From a checkpoint of a small sound classifier.
Model: 2.86M parameters, log mel input, arch tc_resnet, norm groupnorm, activation gelu, depths [2, 5, 2], widths [96, 144, 208].
Rows from block 6 of a small sound classifier, named by matrix and row number. Rows with one number belong to one channel. Each number is 128 + 24 x the weight over its row's rms, rounded and kept within 0 to 255. All counts start at 0. Numbers have three digits each.
After each channel's rows are labels from the 100 clips, of 14848, where the channel reaches its highest value: "top examples" is what is common among them; "loudest" is the band of the loudest frequency at the time of the peak. Only what is clearly more common there than usual is listed. The data: short read English sentences (LibriTTS-R). In brackets: how many of the 100.
# convs0: first width-7 conv (model.blocks.6.convs.0.weight, 144x144x7, standardized in use, each kernel summed), inputs 0-143
# convs1: second width-7 conv (model.blocks.6.convs.1.weight, 144x144x7, standardized in use, transposed, each kernel summed), outputs 0-143

convs0.120:123124132125136179128097150155070093077121165100127152101135104139132172162153098120129123086135164120154152084182142141080108104134156176149177146150140091138137128126112147101167126127114152110138145113105145122095136115130120136125163133108147118119125089104123114084150186159124126144147131157093153138127137131138162117149129098120111115115137133102090121145102123080085120147123184109122134104157125124140126105138125138092104
convs1.120:157135116110142138127135135136140137108122119171111108143111178084119128121111155161112115154153146148151123123088155123085161114154118136105124103154162121126115071105103120176065110130129147128090086159116125103109071099161099114143160125117148097149163121090081142154133106118127124161121148161161163114072135097133118155167125131134140139094152121126106139140151164146119132128099111167090113142091116144160145147124141115133108
top examples: voice: female (96)
loudest: 250 to 500 Hz (32)

convs0.70:129182125106113137099148115131203131087154124160160115059115130097132145107164141074112145096104117151094144117122122106123131108065136133071116108166148129145118100121097129129126152148120131116173159121112147070147077135141127162148118098131140130193125107138115120112116140137120109132137157133105121117164120118130131128139139134149149148131133159159156106113138121117112131176119140131109105127121160115101119120156126145178090
convs1.70:113164139155132108162125100122146115168187117104101166116201145139126115130136117095113158107135117114135123161154116168156154136129151123135116128116125130095159162111116147109168127115183127093138152106139117135154185142112166136120176120094092170133140172133155111128126131145089101090127107130139102094110135138097143155144145117127121122119127114137143113110121166124138121114124111099173158083141114124142104092085140114083170
top examples: voice: male (99)
loudest: 4000 to 8000 Hz (25)

convs0.112:157111116131100135139141111128151142148114146107127171108134121120113142149107108064134134155098113094119123129091135035107144131131172103090104108121133130132129140121115171172124135162138116159142103135157108139150091138128138119158107100092130108099125134131093121131115069118118094126127115164111161085111162126180118094148095158149148154165115130129136170152116146153083126172121121107140102161136123132134133152156143124166132
convs1.112:097122131131137126141114106094117141119135114139096126124130096141134116082121113163089130096120114164093117165135107124076101095087140117122117123116106121139130143115091086090113117100137110116123152121165128097105128121111116161120124121125120132063101084134155091083105094103120137092080113137141107134148073161069119150118130139120110132076099115144097126098111150116137152152171106107116176128124161104112092125110097126093149
top examples: voice: male (92)
loudest: 500 to 1000 Hz (25)

convs0.111:148102131145159102120137139114114100098079130169139103101106129163127150087134126121113177106134177123093104091195143095127160114150181134163127154130130138158144128126146120184135168129112127130162136142145128121115156105108131091109111166119127132113094103112060126071139130121095116123109144091125106110133128128101108132106103125181163113141127106120140124136124126127108145167090106144114120145127119097143145120179162103138117
convs1.111:081114105095130156121116088144111202155133148145113101109107141087133092134134148137118121115113143118138116120132122149132142124091107159090129116134139141160119098128107127146098110141098156131125121153142142173109073091133116159135140080125143106110083125106128092131120115109109151151099112104123151100099135108115152133158155153105110136175113129160120096186118145116155172142162168100131148158115111138177178164108131102137116
top examples: voice: female (99)
loudest: 250 to 500 Hz (33)

convs0.6:153115133115134125141094148160149121126157136093125117134100120111115148130166120129147127170112131169107139097101104115110104112137129106151131145162196142148146114153128082172157147111114143105103094131105154151116123119115124132102108147104146103124157106186110131103149146154121161138143147117083116171189135129138117134127161112143097099170118140142101134092094070174129139151099154095121132118141136108149112106115090086105084
convs1.6:142131088114136136128108129117145143059113130120140123153104103115130136124110102152152126120165158121143124129200119157164086147150136126129130117143107127092147110132161133122094107154108142180102129103159120079134126120116137145154158088171117104121073146128139140175129115111145148128120129142148127150097085136173116131130134089129131098132131170147188158161134148138085119119116140151115103158107095129118176129157187119138129
top examples: voice: female (99)
loudest: 250 to 500 Hz (30)

convs0.4:196125139161124134122121105134168124136160112138129160081117144136129135110145160096086162104120119154105128146125132105087125185183124130120135092119148161160156114144103143130053143145112124105150145129136128118105112178115151101098112109100104152136147116130087129103136127102103113079145126135151113121160116123088118119104130111174152108146144169070152124126123117134109104130109113114123121131149135125120173166121131158179115
convs1.4:137136136113125129130110129143076126126125164128138113156171094124122145123128133097163106182150128112072133096146123144138130103099152109082112112089074128107131154138145109104146144141150089135130148104154109129122142111096126109123135137132137129125130151181153115141104126164079126128140130111099144083116147137068133125127168145119110156148081098148116081150098131120146091121151167110156134133117133144113051147126102099080139
top examples: voice: male (98)
loudest: 4000 to 8000 Hz (31)

convs0.105:097116142130132106123136116140140137193102060126148119132177111115096129101115113123131113121121089124115113178090174175114117137121137090101120129159124123095123113108105131115114118117141075133143167099137150082142154149149103142138154106126087115186120157125156118165078122150104149137136148118121136135121107129125127155125166163115082141112126132146104144106127118123146104163179115109133158132116169090109154119150114174101147
convs1.105:147128145141130084137102120115105131101168071135126093186105169152120135146128127158110107128103111137107164149148097135129098116130114140116086138143103133151149139137159162137110109142168127119136137131095135073121120140095155111109079143139107159147104114095089168093110153123180146084173090156120119120151158120142115069162121115127104117154135091142121109124118147133100148139068122140102131128130115092119089121125106146136130
top examples: voice: male (96)
loudest: 250 to 500 Hz (34)

convs0.107:144143120138114118140120129154148116156099140148122141100074121124142121116085115107112133137133135093105156117123163176111152112150158121132139128122109123151132142117144212161116116113175142146167127132177133164124139125087147122143106158103168097104108119054200113079111113111097107117139109086128131115122131092127184125101137127141145168144116176111115106147094140134126114092117115139147141127141107143129137117105110114151134
convs1.107:113129109104114133135122108167132137129149139171139085135131092131106086123141125140093115137165145133106134143118114078122125094097151139098099103080085103158135131142142093120146108098100091126100111110146141106118127109079136121073140126179094113118108102147088099038101106137111140086101150120095129100120128144096136099148110148135104120138090123142135110132104098113128122135151114081103156155135139107116096146104132106122152
top examples: voice: male (96)
loudest: 250 to 500 Hz (50)

convs0.35:189134136108123133133098129130099172157134110075139114142173093149111151106127121118106111111153137136132137108166066144113101138109133152110121155182123113128147126116108081124117113130134118119145097147098105127123126092125163143142124152156127135119165134138144129134174142115150121132146140120121152163136148210160113195144142133120098087136110143120091145079122103153121153117140151135097113129119103096134137123127064088124109
convs1.35:128121121126123153071146138152104095096128135109150107117124135134127130158081158149124097159112132109148114130119162173122100116159101120136116144119101175118097139129180145163105093114102147135136118113117131094131106120153120161146126143105135091114170138115093142143116096148168096128121142135122129141098117126165124135135084080148125101130101136144158139140152156131137067099130171145109090135118124083115179159160157106095066
top examples: voice: female (99)
loudest: 250 to 500 Hz (34)

convs0.136:140109117120151141129102141132114112097089138103102138149127137094114127119135146139098097140161154121121117128102131140173110107130130115167140148148133151150145100137187117119160112147107110165097100166151134138109135115112148124134102113139112111137147090145111183070141099135126156132176125169114117149170151165134139169093117125100154137103129129174177136109098087158098149152106119162101120121100077142159113128123071127119088
convs1.136:155146148117128126101147102130114178150140123125152138155124115152133138145122134131161124121138155088150157129110101137137130126169132116148153140108139116101116140117165157133116132133140178108154143112143131115121115139129146113128129142150118133104121140156132106126102164134091142097125175118091171133122124119155124138059101092122146072099141117110135173102126123169116091073151114145100081110165077131145206103140169104171111
top examples: voice: female (99)
loudest: 250 to 500 Hz (33)

convs0.59:112103124122166135115106123121099112135104125105124125182111139138134119146106138140145079154144194124129107110119123171138113133132080105136121111131145164113099149150156125156135090091138112134079157136106119089127129137131133096136120186157128116078124131122152137163114132153166179107129148113122090204128143177150118135121131148123097156105107080135101148110171107110129112103151130164124147112137135095102150121093153131150152
convs1.59:165126110134124081114140139130152117118088099106148123134128082160112149120147157127147104146075111127135142088093141090131096131138098114133134164159117128106101094134165127133122126146135140114179102107098146156142153120142097134135120128117139172164130094152141162115145151141122114134181145130143128088157114143152095135070125082145134097129136155088122145127100156135104075075102158132092092128134136087113164151149123129163115
top examples: voice: female (98)
loudest: 250 to 500 Hz (32)

convs0.66:099105122143099140097143149075144118149124097086085152160124160112114146142122153121162128116160140132156162113184158151150083085115109159165109128143128138142128140149132113162158104083112163142125128130110131101131106124127121140120143086153138105123172087123125127175102120142098170143121072100125119166090147140092091140116148141120119089096106116131133170129176112149104119101100091123125105123150151121140150092105131127136144
convs1.66:116131127123152097094099152192103137127140154128175135125129107114121132087119116109090150136118140111135115085104131120069112131102122087128102139158142136111150104137136142118099132096117131137132097130137142127126140116130114101111128090106130107062107140140100151126145152080121094128118127095100120067136101148146113132134084078118146117131171162121100141093135137167127101114127172169097089105129111121140149148147162086159082
top examples: voice: female (97)
loudest: 250 to 500 Hz (42)

convs0.89:153120159120106140120127151102094041129118129180155142096067135131115137139083147115122102133113144128089117120138182094180157091133145165143126155141110121174146143127140133166122137130121151116162139131117158101118123115141111131108112124114131143104118110124107131100142157164145112098140132115135132095170084117090105156142081148198140112138110112156136091147125121131107139144131117124095148117088169133134129124147169142138137
convs1.89:093118089104114137103118102145109191100082123127116144186103118074166126088114125176105146137153151078132116120154138110119107168100111178107155130096149100118139125117129167140135123123118169145081089138144179093124111106136122155141142141173144095138089133108121107162115118100089147148104134113130132103126133121117116131141127151109159149106143128112151144142106136132134136153182127131146130129166152133151152084131111162137116
top examples: voice: female (99)
loudest: 250 to 500 Hz (29)

convs0.138:112120116074138099097117123067150133114110153101166122086102130131142102146134145095116126131075129133107110121121102123151167106113118127140118154148133172153105144114151119150083133138133170136107116155139103123104098152116111130129092116149139114140190107118100135144165154148124101098111171113151144136138157190133109142103106132081151103107115104172119131142096123165154155132127119176129162138152145116130133159103163174103150
convs1.138:119139129112123129150112152180107140109139167128122167125127073090144129107118137174105100129158131092198080087134115134133120144164119149137162118124149108113123139127152110165110093108122104158107103139137104118141144109145159118154114169128148129105105165167093122107192135155146129153134101129118146131132171105121125142099111125110136123096182095148109145101103155119096170105131154124140117107139105130098133088139099112175120
top examples: voice: female (95)
loudest: 250 to 500 Hz (31)

convs0.78:131132070133126118103069141090134172136097144089150130100115151105126094150121138146142074130125066121163097154113139123089129103148122123158145158159125153101119122173142123095134105143167130151154119123126124146170098140145121151151115129144134109130145123103083130160156117179112136087111130139108146166126153129111142133116131131090052100151146152130142151139129105136118100163150105120120127097135098162159133102150113165125112
convs1.78:108187127117135163161105113104134156124134097152109134181089139093110092126104152181102142140154176124169158132119142128124128060157093119144142122093153132102111112123126124158153127122104121129087115134121143170090076130151109100114150097152138116124120110102141132145146125126127177081147171132119149142127070118137154152113077130139140130125126104105127158118146119142137161101120118137140134134146129123111124190113166107126107
top examples: voice: female (96)
loudest: 250 to 500 Hz (37)

convs0.49:083106154098109116095109132100140144133099126112145108100146098112144144151158129181097143144122118094124117104161122194160113145147117164188155147120116161123092107115162101158106131134128146113082178136107132093145118140149132117117143116152122138088192155164128136144134149146108119114120153136136123150120152135095103141110117173123143105117142137084120132090168121127100122139117146149081115121103131090081160118129162137148154
convs1.49:127113137146174095138172085126101099148109119133100132128119106127110120156133164118151070154097121105154121142147144168127116158137127102143158147161133134120129143157126118127128104128143127117115097162116115143130158104131100107193085147132159109108112140128141148167150124190161125163135165120089139128120186164170100143138144114137104160163130136166132148116104125114117097095078157195125124105112112117105124115116108132143113
top examples: voice: female (100)
loudest: 250 to 500 Hz (37); 500 to 1000 Hz (26)

convs0.45:117138152104089128126112133127119131101107099144100141178144102172096103147165144161138180101132142141134164109135091129175117099194138114130111166164182124129166116138058105135164137114135148135112088147107157113140144123123118113114150171124106126147084145138125111153135097150085153148081125113117121156119164118161128094104122128117111131120121110161113154088167109146125118109134139142123105116128160132124142108142125119131073
convs1.45:133132105140169141137136165177146111125140130127094096083116154108125125133128131101107130133124127135162106146112158157148110129134076104123133125090139119150111119130141119183122133113122135114096135144088150120093130138149119089176097127129153162125160130176161156159144136124133098165195137133071129156102096105152123133117104107159176139151145185133155118143119106132153117128120134142105113137140177104101157145149166176098121
top examples: voice: female (97)
loudest: 4000 to 8000 Hz (25)

convs0.32:124142150132136133108133121136108080119162122197137141103134184111133137136185121105112070124120107120144127124140085154136178118140141162128115115172154127140108092115136155105131145132123122131114136095169132134106097167151205122114122105110156139126092139136107122093162147137138134102146153119140136094174122127136086154081128110140178123128132128154138077155117113131119119108132114165074100126122126139126117114130105096173124
convs1.32:161169089124092111102135115098173123142148140107129086116108089144096123104122098115142115092156123144090118136130157082169120152112097123158153101101127146105108148148164072133143128140066148103135145163154121126126138128130103152155140114109144121143141160164131147119126090145125125152134107124112124123117151146059163122154155138118110129103138114174146145155114141122141144135097124104172137186086147118100145113108112095121167
top examples: voice: female (97)
loudest: 250 to 500 Hz (36)

convs0.30:082130128113141153112136147128102106116089130124121164108106153175120130167115132121167112113150106096143091126109127111119105126099151169112134141077084143112132141127125149138066124148122199086128149150109139141180157142172152158131126149124165128096141137121117119155150172124114107127157099179089137100148160137138118097165124115130129174131145152102098126137123146119118126099097086137113136098157103136149102150137130100127092
convs1.30:114144151129109078138113129124110142111117151110134123130121133088144167123119124133103131184159126164133164139090135093123139163134131120130140107162153132124109116168083149122116149164151120100084115132153129107134114097168115123147157140126174135141143087154163115136167070150124146125113117081133126116140164159116133149095084156118128112166133109124129122114146094161128170121139146175080119120122192150135121148123133183134084
top examples: voice: female (97)
loudest: 250 to 500 Hz (35)

convs0.11:158084095106132113130118142134114110135125160110126157115114135118150109187083155136125104153123116140125127112160106093120093128166121156183107150138118154137131122130174102180152128155134157124088106137119118122114110143107161131116113129138116117134160109146147170135130152111141165129152131138070136142162171202136114136103109128140130090149139106129133100138149109174093105111106148132087099107144115104143121100132070102168097
convs1.11:141151139120184123127098130096084164108126128113126137140133135123112156132144133132148097126165136104148092135119166156132112120141152123138169158135138114132169135106132120153105092128131156106136114148138146157114126128125095112154094161136130118120133106109110134125154111138117145119098144151143129137155084141170111164124133078077135083136162143171126161094123149149131109081090161193131060158129072147141158099136144092124101
top examples: voice: female (100)
loudest: 250 to 500 Hz (31)

convs0.115:151112163125120159141107145120112150138119068110122107132102129134132120102126113117109175141132103134082110102164134108126127115138129142106136150145146140113140132171157113148156124147141115167131116165135169107151123152099139118108128148160143126131162099087108136110157126157122160137101144152149170117129085147120109163090088144123070091129114068109167184126139093157160122180079143143111112139122183105118119141135146099132139
convs1.115:158128106104094118098096147166123143114107182175143192149119151087142144155088142170162084102122139107145141115124123139160097094110144123113113130110131109103118159089113135152090141134106129141115131091142153120122085121132110106148106145103130156124096172129135128146110096109149150143138122073106114107074082116107156153114119115139100124126126179154104149138132146118116130123094115160135114124136062099127139134110137090143120
top examples: voice: female (94)
loudest: 250 to 500 Hz (33)

convs0.3:138149091129115148111153144145114085095126138096114131123140127123108100120159118098162104152155133141164123172115143168110145101131128102162147119131075108100098100124102184159126147100110168107135133149106099135150163127140121118112156111136142197123103154112138132091109165117155099125105104159109082108172142087168087143127142111109127168127143145120154123166087156105135150115168131095150124118129139138114116129151108112172105
convs1.3:115094155150140114115164107094158098147141135134142112121147132138117139121159099094075106091136138127108136120082127093124086142090100159139131115157120106105131139170140094060124126138156124138162103115131151147143110115147129171121153140108134096119129134116156099139147097103105105163085124088127109133121162116088114122171096156134150113130136154134041123107108140108093126151121103113124143133134089115113106103108090161153145
top examples: voice: male (83)
loudest: 250 to 500 Hz (29)

convs0.16:101089136130196137146123125137122079101120165141145159127115086131106159155124107113126133127148107140148117084129126104156097142128172134063146084110137176138095130095145129118074143149122146087141135119157130095105153126159101134114083152106158149113101159129112158138138110163173088114113176118133113178134151151122129126118142138124161148142140103137118124122110167117123128124151157143087148148104090137105145108146098120133106
convs1.16:159128109125095131114164131095131118115135120123104128125140108152124143141126138095117108139115110153106144145165112118157163096102120154144133075147094125126107128168165149139157154161135097136172125138122138118109180102121149132142121066112114104173165114145133124094128153140109119147129088097146138093174145179144141134111120128101081143099076063110083080106128099117114121085146131134114098110116148162106105119109108127122121
top examples: voice: male (88)
loudest: 250 to 500 Hz (34)

convs0.53:163142123071116091136141163127120135141138156108121146085153118150151088138115107128152127149126086092107113083113101101133095135115150085112118062129127126123113098121088170117100114176123140101132113121135124130132115138156127114148127143096160160119114149150097118142156106138196104132113133140147167161133155208136135144133116126144144137129108138115128088174098176113103137147105164121143130165130094109153141138148153130130138
convs1.53:106119134127145122133138116100139101107144135136120124089152088123157136139149116095132113136137106106117118155134119104113103147114130164148117095118094104098097175104106137105150137120166100093139118146163120101153168163108160148137122123104111128123171129126126120108116119118105115139164139153193089103153127080112089152122108131095132118080113103131102118091104108100106117092151096094120147107137090122114099116135081055071116
top examples: voice: male (91)
loudest: 250 to 500 Hz (37)