From a checkpoint of a small sound classifier: trained on short read English sentences (LibriTTS-R).
Rows from block 6 of a small sound classifier, named by matrix and row number. Rows with one number belong to one channel. Each number is 128 + 32 x the weight over its row's rms, rounded and kept within 0 to 255. All counts start at 0. Numbers have three digits each.
Before each channel's rows are labels from the 100 clips, of 14848, where the channel reaches its highest value: "strongest on" is what is common among them; "loudest" is the band of the loudest frequency at the time of the peak. Only what is clearly more common there than usual is listed. The data: short read English sentences (LibriTTS-R). In brackets: how many of the 100, against the usual share in percent.
# convs0: first width-7 conv (model.blocks.6.convs.0.weight, 144x144x7, standardized in use, each kernel summed), inputs 0-143
# convs1: second width-7 conv (model.blocks.6.convs.1.weight, 144x144x7, standardized in use, transposed, each kernel summed), outputs 0-143

strongest on: voice: female (100 vs 53.7)
loudest: 250 to 500 Hz (34 vs 11.3)
convs0.28:108169127090121115094146159147090148101114093146079109091146133087158167123111079185057126097074095120134141131113123044147153186145200116178099178136120172108126142129081130099138135160104148122095126104116182179115183115114152143149107120079101140076156177144071189140150110140192156132093158189152094181148090204105136181125099104114187112091092104119127075077145113157113152097097178142106131118134149104108128111146145150132120
convs1.28:144130101092127160112153150053106160096091130122118096111129103086145131142165172166124080157157119109128094122139133118172112152101128146157189117166119061112130107111182094101102116103135155130126085149144170128149126136149108091150120121165165070126159132121071140167106101129102163190110101172183186126155152110196125154087123121055078099094106159092117163119088116131151016115067176206120102135161130102124158150124080122180094

strongest on: voice: female (98 vs 53.7)
loudest: 4000 to 8000 Hz (25 vs 4.2)
convs0.19:127125133146144094074229140115121168083057135117160134103084157114104135157123092161151148154121124141118110079157144079149136081102160093075103110133136177133116136149135107121062108177059129105124167195127089072192134118150089150117118142081113109103123150116139110114098099149143143102041168189113136166164144124128075139150120131083169127210140143151074124110141133095093169181168115124155138124116120107108150168182095146165077
convs1.19:127071091096121147090060076083139114145105145073082154148168110114114135168142207092163133165119142155138163063103172150118147122121123168133131105135155171111077110167181133152147123174210129170156072080123175129149154120128099157150175113149125128101124131056172105118117135163094089169116105107140097108069144110138141123084094148169100114097153119151085110122101087130116109115138190100064110189101215125134179118126130098141135

strongest on: voice: female (97 vs 53.7)
loudest: 250 to 500 Hz (45 vs 11.3)
convs0.88:133143140107128085146068148136108169107102161108146121176088092088121103117080150121077112144123145042077117131113132075143155113135120179147104176151151071135143130143159116150149164140138170167171133141140115199149133098094076136097104139102163118173172087101066218043116117100153108139107162105094137157165095165076109164115100117133106145125075132172162215154056156168104155158122113145129125142153157129172097141117113115110155
convs1.88:079108099069124158105076087106124166166109108136106131174104154091088118122128108203148105101142168085105129108151189083082141131155075210165192131106096116086151166110206088165134124110093150156132124087168197168129119083133086099140099164137137097130099109096122075119148110123131164109104122134179151136148125154113143152120120105113195081131120062110116196093142115166116139094164132085155162103098107102141176141102164075096138

strongest on: voice: female (85 vs 53.7)
loudest: 250 to 500 Hz (29 vs 11.3)
convs0.91:132114081069138122149110152223133110121135102158103157117089163141141100141071156170133146195112174151118137106191128154172135049122150174153084177118142143126168132116120154175154058076116148107141210119106186104156122113097110112119134126156144090110123085094116101089103145160137176109102117107113098131145151063123134133132191117169095153147104106115097085192165154136200113095114101117087119106126176140131110127095141135044109
convs1.91:119059119122158126116154094116106159111132084131107095176110186097146079087133112150122112063126148169146173082075106085067096136170072204140129153108116123103140081079104141129130133113092130187142076146096146162156142095130122072120128085136151134114135080112137141117140155073074138158116140093173141133071086121151130141181139092122147124153129180091123178140197061196121172125172128121161104107134140119177137177155197130163137

strongest on: voice: female (97 vs 53.7)
loudest: 250 to 500 Hz (28 vs 11.3)
convs0.96:160119173143162190124070107121088136136208137109169113106113116151126140115123141175151088103117192118162133150160085102116150114174182161129128170132131141160108167092107103098139116136134127128151160123127165137110123110140145066093145123129044138132192108095073102140127108134134106114154073145088146096148125130119137190145151142150117092074153084094108061129195148151145133099143087143050132072152212064169082107096193114126132
convs1.96:107092090121133157119202152143092204077094147113101156145110131083144141147106142134126141120164179165102205105093135116158147120126097110122114112095161127097141132143112135134077124133091116184068144145118118133094108071148097114154167142198173101147088133092098123141183123131150115149140134088099186162162113158154137144156136126097187157131185127167126202181136100150191161131141178097128126177124106220222110124155152140125105

strongest on: voice: female (98 vs 53.7)
loudest: 250 to 500 Hz (36 vs 11.3)
convs0.69:123113078170143092119151149117115163158162128092048128160159195103131130121119142114115071137166207192120134153067191114099141127139180141110089134161091127116115147143121109082154130149169110184138079158074150126116124133129104135133162112162087147118161151087179192146137143160138176133124150123133123164070141141132103149114152122077105076097117175077148125144175105179115103077096062135067104116098090136171102087114101195079114
convs1.69:166167126115136146182058161173158087110086068059135092130081144114081114135111139124146155098162114143155138114132074133102122148098061108165096134147078144119085097152144137179116163104172079117080141146096133112179143103161103139101071075100130170072175133104166184098107130125126144127112082158121161158127143116177148132144134123163174132101148116190116163112167087160097136096121157210169096069139190098108096171150146112154146

strongest on: voice: female (90 vs 53.7)
loudest: 250 to 500 Hz (30 vs 11.3)
convs0.134:158122157153119117118126117113123048076098157156140105111057148127122137172106078179136156087105069111135145086149152073145121097147180103054204098109156140103113131091187150138182164129113150174131152140096149158129166135114156129078164150098170181117092153164085181124104117126093154117123177121138133111089147141147135077135092145147192165131134116076114101138083192121050151083142082103120116123176138175103098157168130085145135
convs1.134:117142101132139134093096161096161142141092079107144128098138144126153132113125134145063111121150100216088099101136140109112152119089145197150124134119182109164130092176146107155158159173117166120113121115102107182111117092137127111159120086105170082076160110150096072121136127134157154087118072074077142128040150101117126128192163140118113164133108143139132098136171097134184134199130211180127162150143164113145096162130157228176110

strongest on: voice: female (100 vs 53.7)
loudest: 250 to 500 Hz (33 vs 11.3)
convs0.139:106140095149126120108114096138120088080175108198147125111074145123173120117122080126112145156152167101150121122132125132115167104137136125105101179117122104147090103089133134183188147098112123115148179120169173098178139092108208138141111131121084144177093127151094131041124221150105134156100093057132046109147118110176076053128112153131213155144108104144126169118103155143100146137121108123121083137098100142137122156095122102213121
convs1.139:122109090124126174074154156126097159149109145142111145096131112131096138138113064128091129081112081095069123144191090120078100135042097199130151121137111106115153091119120108104114077134091156148137110129097168098101083093112106074128141070111133107054062117123120104085147071136067149159111104120116143099177071090123093114132141119147086128142120165153095061143079092083109116176102192151101169109138098104094131081156095101080162

strongest on: voice: female (99 vs 53.7)
loudest: 250 to 500 Hz (34 vs 11.3)
convs0.114:100092173083130133104112159162113121059128112108149075124154172148117159173167127115136101130180122101126110154157147131196131071177147130183129068127171118098097126152124191104154162132109121133095128172138094111193123092089149084154108166116166152105109150164138162091151162187131125123163116153068162147168093120170112109117131070069109177104116165113098056109149139152135162172158159130047097133083106129157101102126076075169097
convs1.114:127159113112150158096109073073104121172120153149091169135089086131074103125147154155138171128117123105144158154159106102158165123110058183161166166161121123107128065137092141124071106152085178129112128129160149174097175096148140127149110004142153158095139142149122103110133121120077146187154155130184156167165169166147134178144082154150144106095148134192104142095095071159098181137127110204120126164101154163096153144135167133137141

strongest on: voice: male (98 vs 46.3)
loudest: 250 to 500 Hz (32 vs 11.3)
convs0.26:107127115165166096220143151048127124156128126170177077127179084163087131160156158161129147111189125141123084118113056163145113163116110147113113146084081064089176145171061177100078108080149122107146107096132094162186133117142142116172101103154110137119113111160175105126059122093173102138126066115149139114135130099125136092150182115171141071114155108100114120089121103089182161115155114135171136136167077083131150108146120152161147
convs1.26:139077207136133123147121103139163116111099137103119135145125147182103170126114124101133117167133115066094171143144113141154111137157171085125094127138080192188120177115145118143185179119077102118170165208164127141158164158097181185091077135143066131128170129091174145145088160115108117134169153161137050144205199153156136092113061085096148124156114113133150152168140140134066118176151092112130090103119098120140120123106141127162122

strongest on: voice: female (98 vs 53.7)
loudest: 250 to 500 Hz (29 vs 11.3)
convs0.27:107126128098091097110121100105092139132111137099133117166085115160106095132133105175114124119136055156091137090164127158156100113177149172154111112104094156133098154143161126197110107097093086129112165177115161107177159122153140141111119210194139126155143126138102060113163166181170137140119201184096142072130184181121112105121118113112060113153117066172123105115214105100110147144075157136085096121110154104107150142131191124152060
convs1.27:160090122115167104139108141129102121112070069105121140118134197094113178167115188101197169172111132124158165103137134151115129131166113188172169141162157125166175148135146129139115118146112147112091097145133115160105089103141061100163142170129140109156169149136115160184135149155113112125137129171146135140101150134186143161134159088151180122168143217139046181137082126151117120081072132218109081116149122077175146110127100160147066

strongest on: voice: female (98 vs 53.7)
loudest: 250 to 500 Hz (38 vs 11.3); 500 to 1000 Hz (27 vs 6.3)
convs0.10:154125124119125068069111096133094084072115158164167107163089118131124142117140097134099123123127068151073143090116088142122193137141120168175138174162127161135064122140189107108118177161112154140096161148099142089136112107121118075117120120133157160110172162119099138124145173111157178140084167099149170193177144177176178151062071067089128072157116085151111152124092137130132143110110134128060149141056100120082172096153124081154113
convs1.10:207102115102165127114157133121064141116059115090108180116143096102150170199076155134170082130139117060191142071131179169141119095153168180114183142177149122097097096133161103125149115142066108120154113127082134174100143105171107105153145139177164109148133103157104136188113099086125116114140126121128139105157095128190134148099102095083122122148106152127128137087138131123140114108087193178087092124117134178096186092170108141160060

strongest on: voice: female (99 vs 53.7)
loudest: 4000 to 8000 Hz (28 vs 4.2)
convs0.33:142087105126163182105168135122115119150151105137113090119050135094127167115078129170130100129119077122142179100200102102116092174103102078099180165138125178168115140119135122190140076153090162099136107192095156151103103123135080130109109148181119112111199106100180119124139165142095154163125142104120159066068118183123090112153057130177120082139127075143135144158181136134163177162114144142090052094124158133135117130118121171110077
convs1.33:186159104086208136118094127158100184169101126111127167180089141101106130129108131084159127154153168108106118097130131126146083109196159108142110105146113135082192138124175093136089086123170180185105102127111120108101074095151116105125136162138125111092131147142070151139161134145145089164138111117083137177097109066128148149090158081050146125128196170134110153099082139158096112073078166156068086119163060116161136140137150133178106

strongest on: voice: female (90 vs 53.7)
loudest: 250 to 500 Hz (41 vs 11.3)
convs0.142:140102125121120076105109074119171108114137122089154139137107090133103138150153186172112144122128157153124134100070085183150150084182161138146148199124079203101091097147131134124058160096125164138099118146193112106210147098137124145177086145169101100124175124092145093151191135194139080110062144137149134113055135123189119182071125134116087116174137126122114110080137140154128127171151136113122096123141086066147145125137094158132081
convs1.142:109128097100109141138136193127106157174110133087164163167142118141115114160128156165169128136135160122159182136118182149117125074194109097167108129125127119109108125088100110181158070082114131191119051214096061171094103149139139102147124109154130101136118087138081131120135087103144150148119177093111140160182074092159173197175100134144122103090081088103092111113107118095051081116117144086111137139126190169128149124130130106062118

strongest on: voice: male (97 vs 46.3)
loudest: 250 to 500 Hz (28 vs 11.3)
convs0.15:095059153148132131101155210123171093164112106178158178078156157169135142071187121098113158171133116124150122083137097126106114171087146141107162087149120131078168157083071113156099069089165091044125116113157129070176134125096113149154134129142131128109100129101108102211148123147179106170157139175110113152123149083121142142163166135134127090124111188071119078100122178125125072175121160100108158120098105143116158114161106121080100
convs1.15:161166134145110094133150113111132053108180144134136094119141129173095145145116101067117088110147129135158065137135093188052160106087141149122110092100066135161124177124160076110148137145149087154180158176114079065089127124114163133104144054129077089155137173122155125110157128149117101142120140096147074153131035191076124161130145142113087138111097073099085087132114111139122151094128107144099165088146103171132059103106101104140172

strongest on: voice: male (100 vs 46.3)
loudest: 250 to 500 Hz (37 vs 11.3)
convs0.68:127142109129117138127091080108149110119191124143142115065130169160110132103158104150148189098109178156165088172094122144104142106126079129078075071137173115083110134128105174075122222148101152095155173080119095121105190141181133159085148139105092158193097126159136101077133197114094132132108168150119101148087150095165109076109181091146163116153145140131152109109131086102130157164131156136196144133077122162083117124131118121208115
convs1.68:088107184194169125135162102114175063154147127153186115109198126199126155147145117094111079134087063129163130174148136134108105119140162085165091155146122069105143124142128125068171118084091148075185149128133134127163096170114159143126161156104129116128159089172147106091093120092128078077162134180091106151099124119072182146196132169190106158130130116131167081164117182082133142148114098111165152144153114097058117142134138120127132

strongest on: voice: female (99 vs 53.7)
loudest: 4000 to 8000 Hz (40 vs 4.2)
convs0.73:113128052180163177090094132136111096145142203135124179138095138096106097145065115068160118095161127104163077139158204056120097110138100111176126174113145087139169109164123147108228110145177205125143116164134155120094106136138100123107132136144133109096167034112153152106133144142097149135127107087085135136139125112098136132117110113116130090134174149148142167121092121110117150112093077165133078094141176191154112163143188113114116
convs1.73:148124095099143124117091119123103194150068078115111079179095107081072081098063097192100119129170175132113113068060110088100124103106143119123144116167121102108103090107099122142112119063115114170100103176066079155083123119116128103105133059156120095143101063072142106136126106133072155129107121108082176148128086109113120129146105103117139097116098084085162170097156076208120135122176094121097098123130160130144155139165159095150097

strongest on: voice: female (96 vs 53.7)
loudest: 500 to 1000 Hz (26 vs 6.3)
convs0.42:196120105082049111169108092151131144151122120136091138186103172109057136094144167171139092116178088164136141118148153178129147129164103095150161105154132111186141137149122074169170106106172126143109098167130176158080096125057144117158142086073160123102166131157146132127100139170116170141202156129113104114132134179150087155134048116142106102106089149150124148161146079163100132077141124083076117110154121109107110126133154154118033
convs1.42:108154108090166177129132133189113108123117124082086153149070131068183107140143149110127121195143148095142104162132133133184110137147082174108127132175120124071163111132101132095107122141121085126096131089127103106110096134123121144139058118134106047134124072113106177191184093122119086108095107103127117121128164050123121111142166051090140102145215107081146160152156176169108102085165109136098095121144186119116174119161148092193122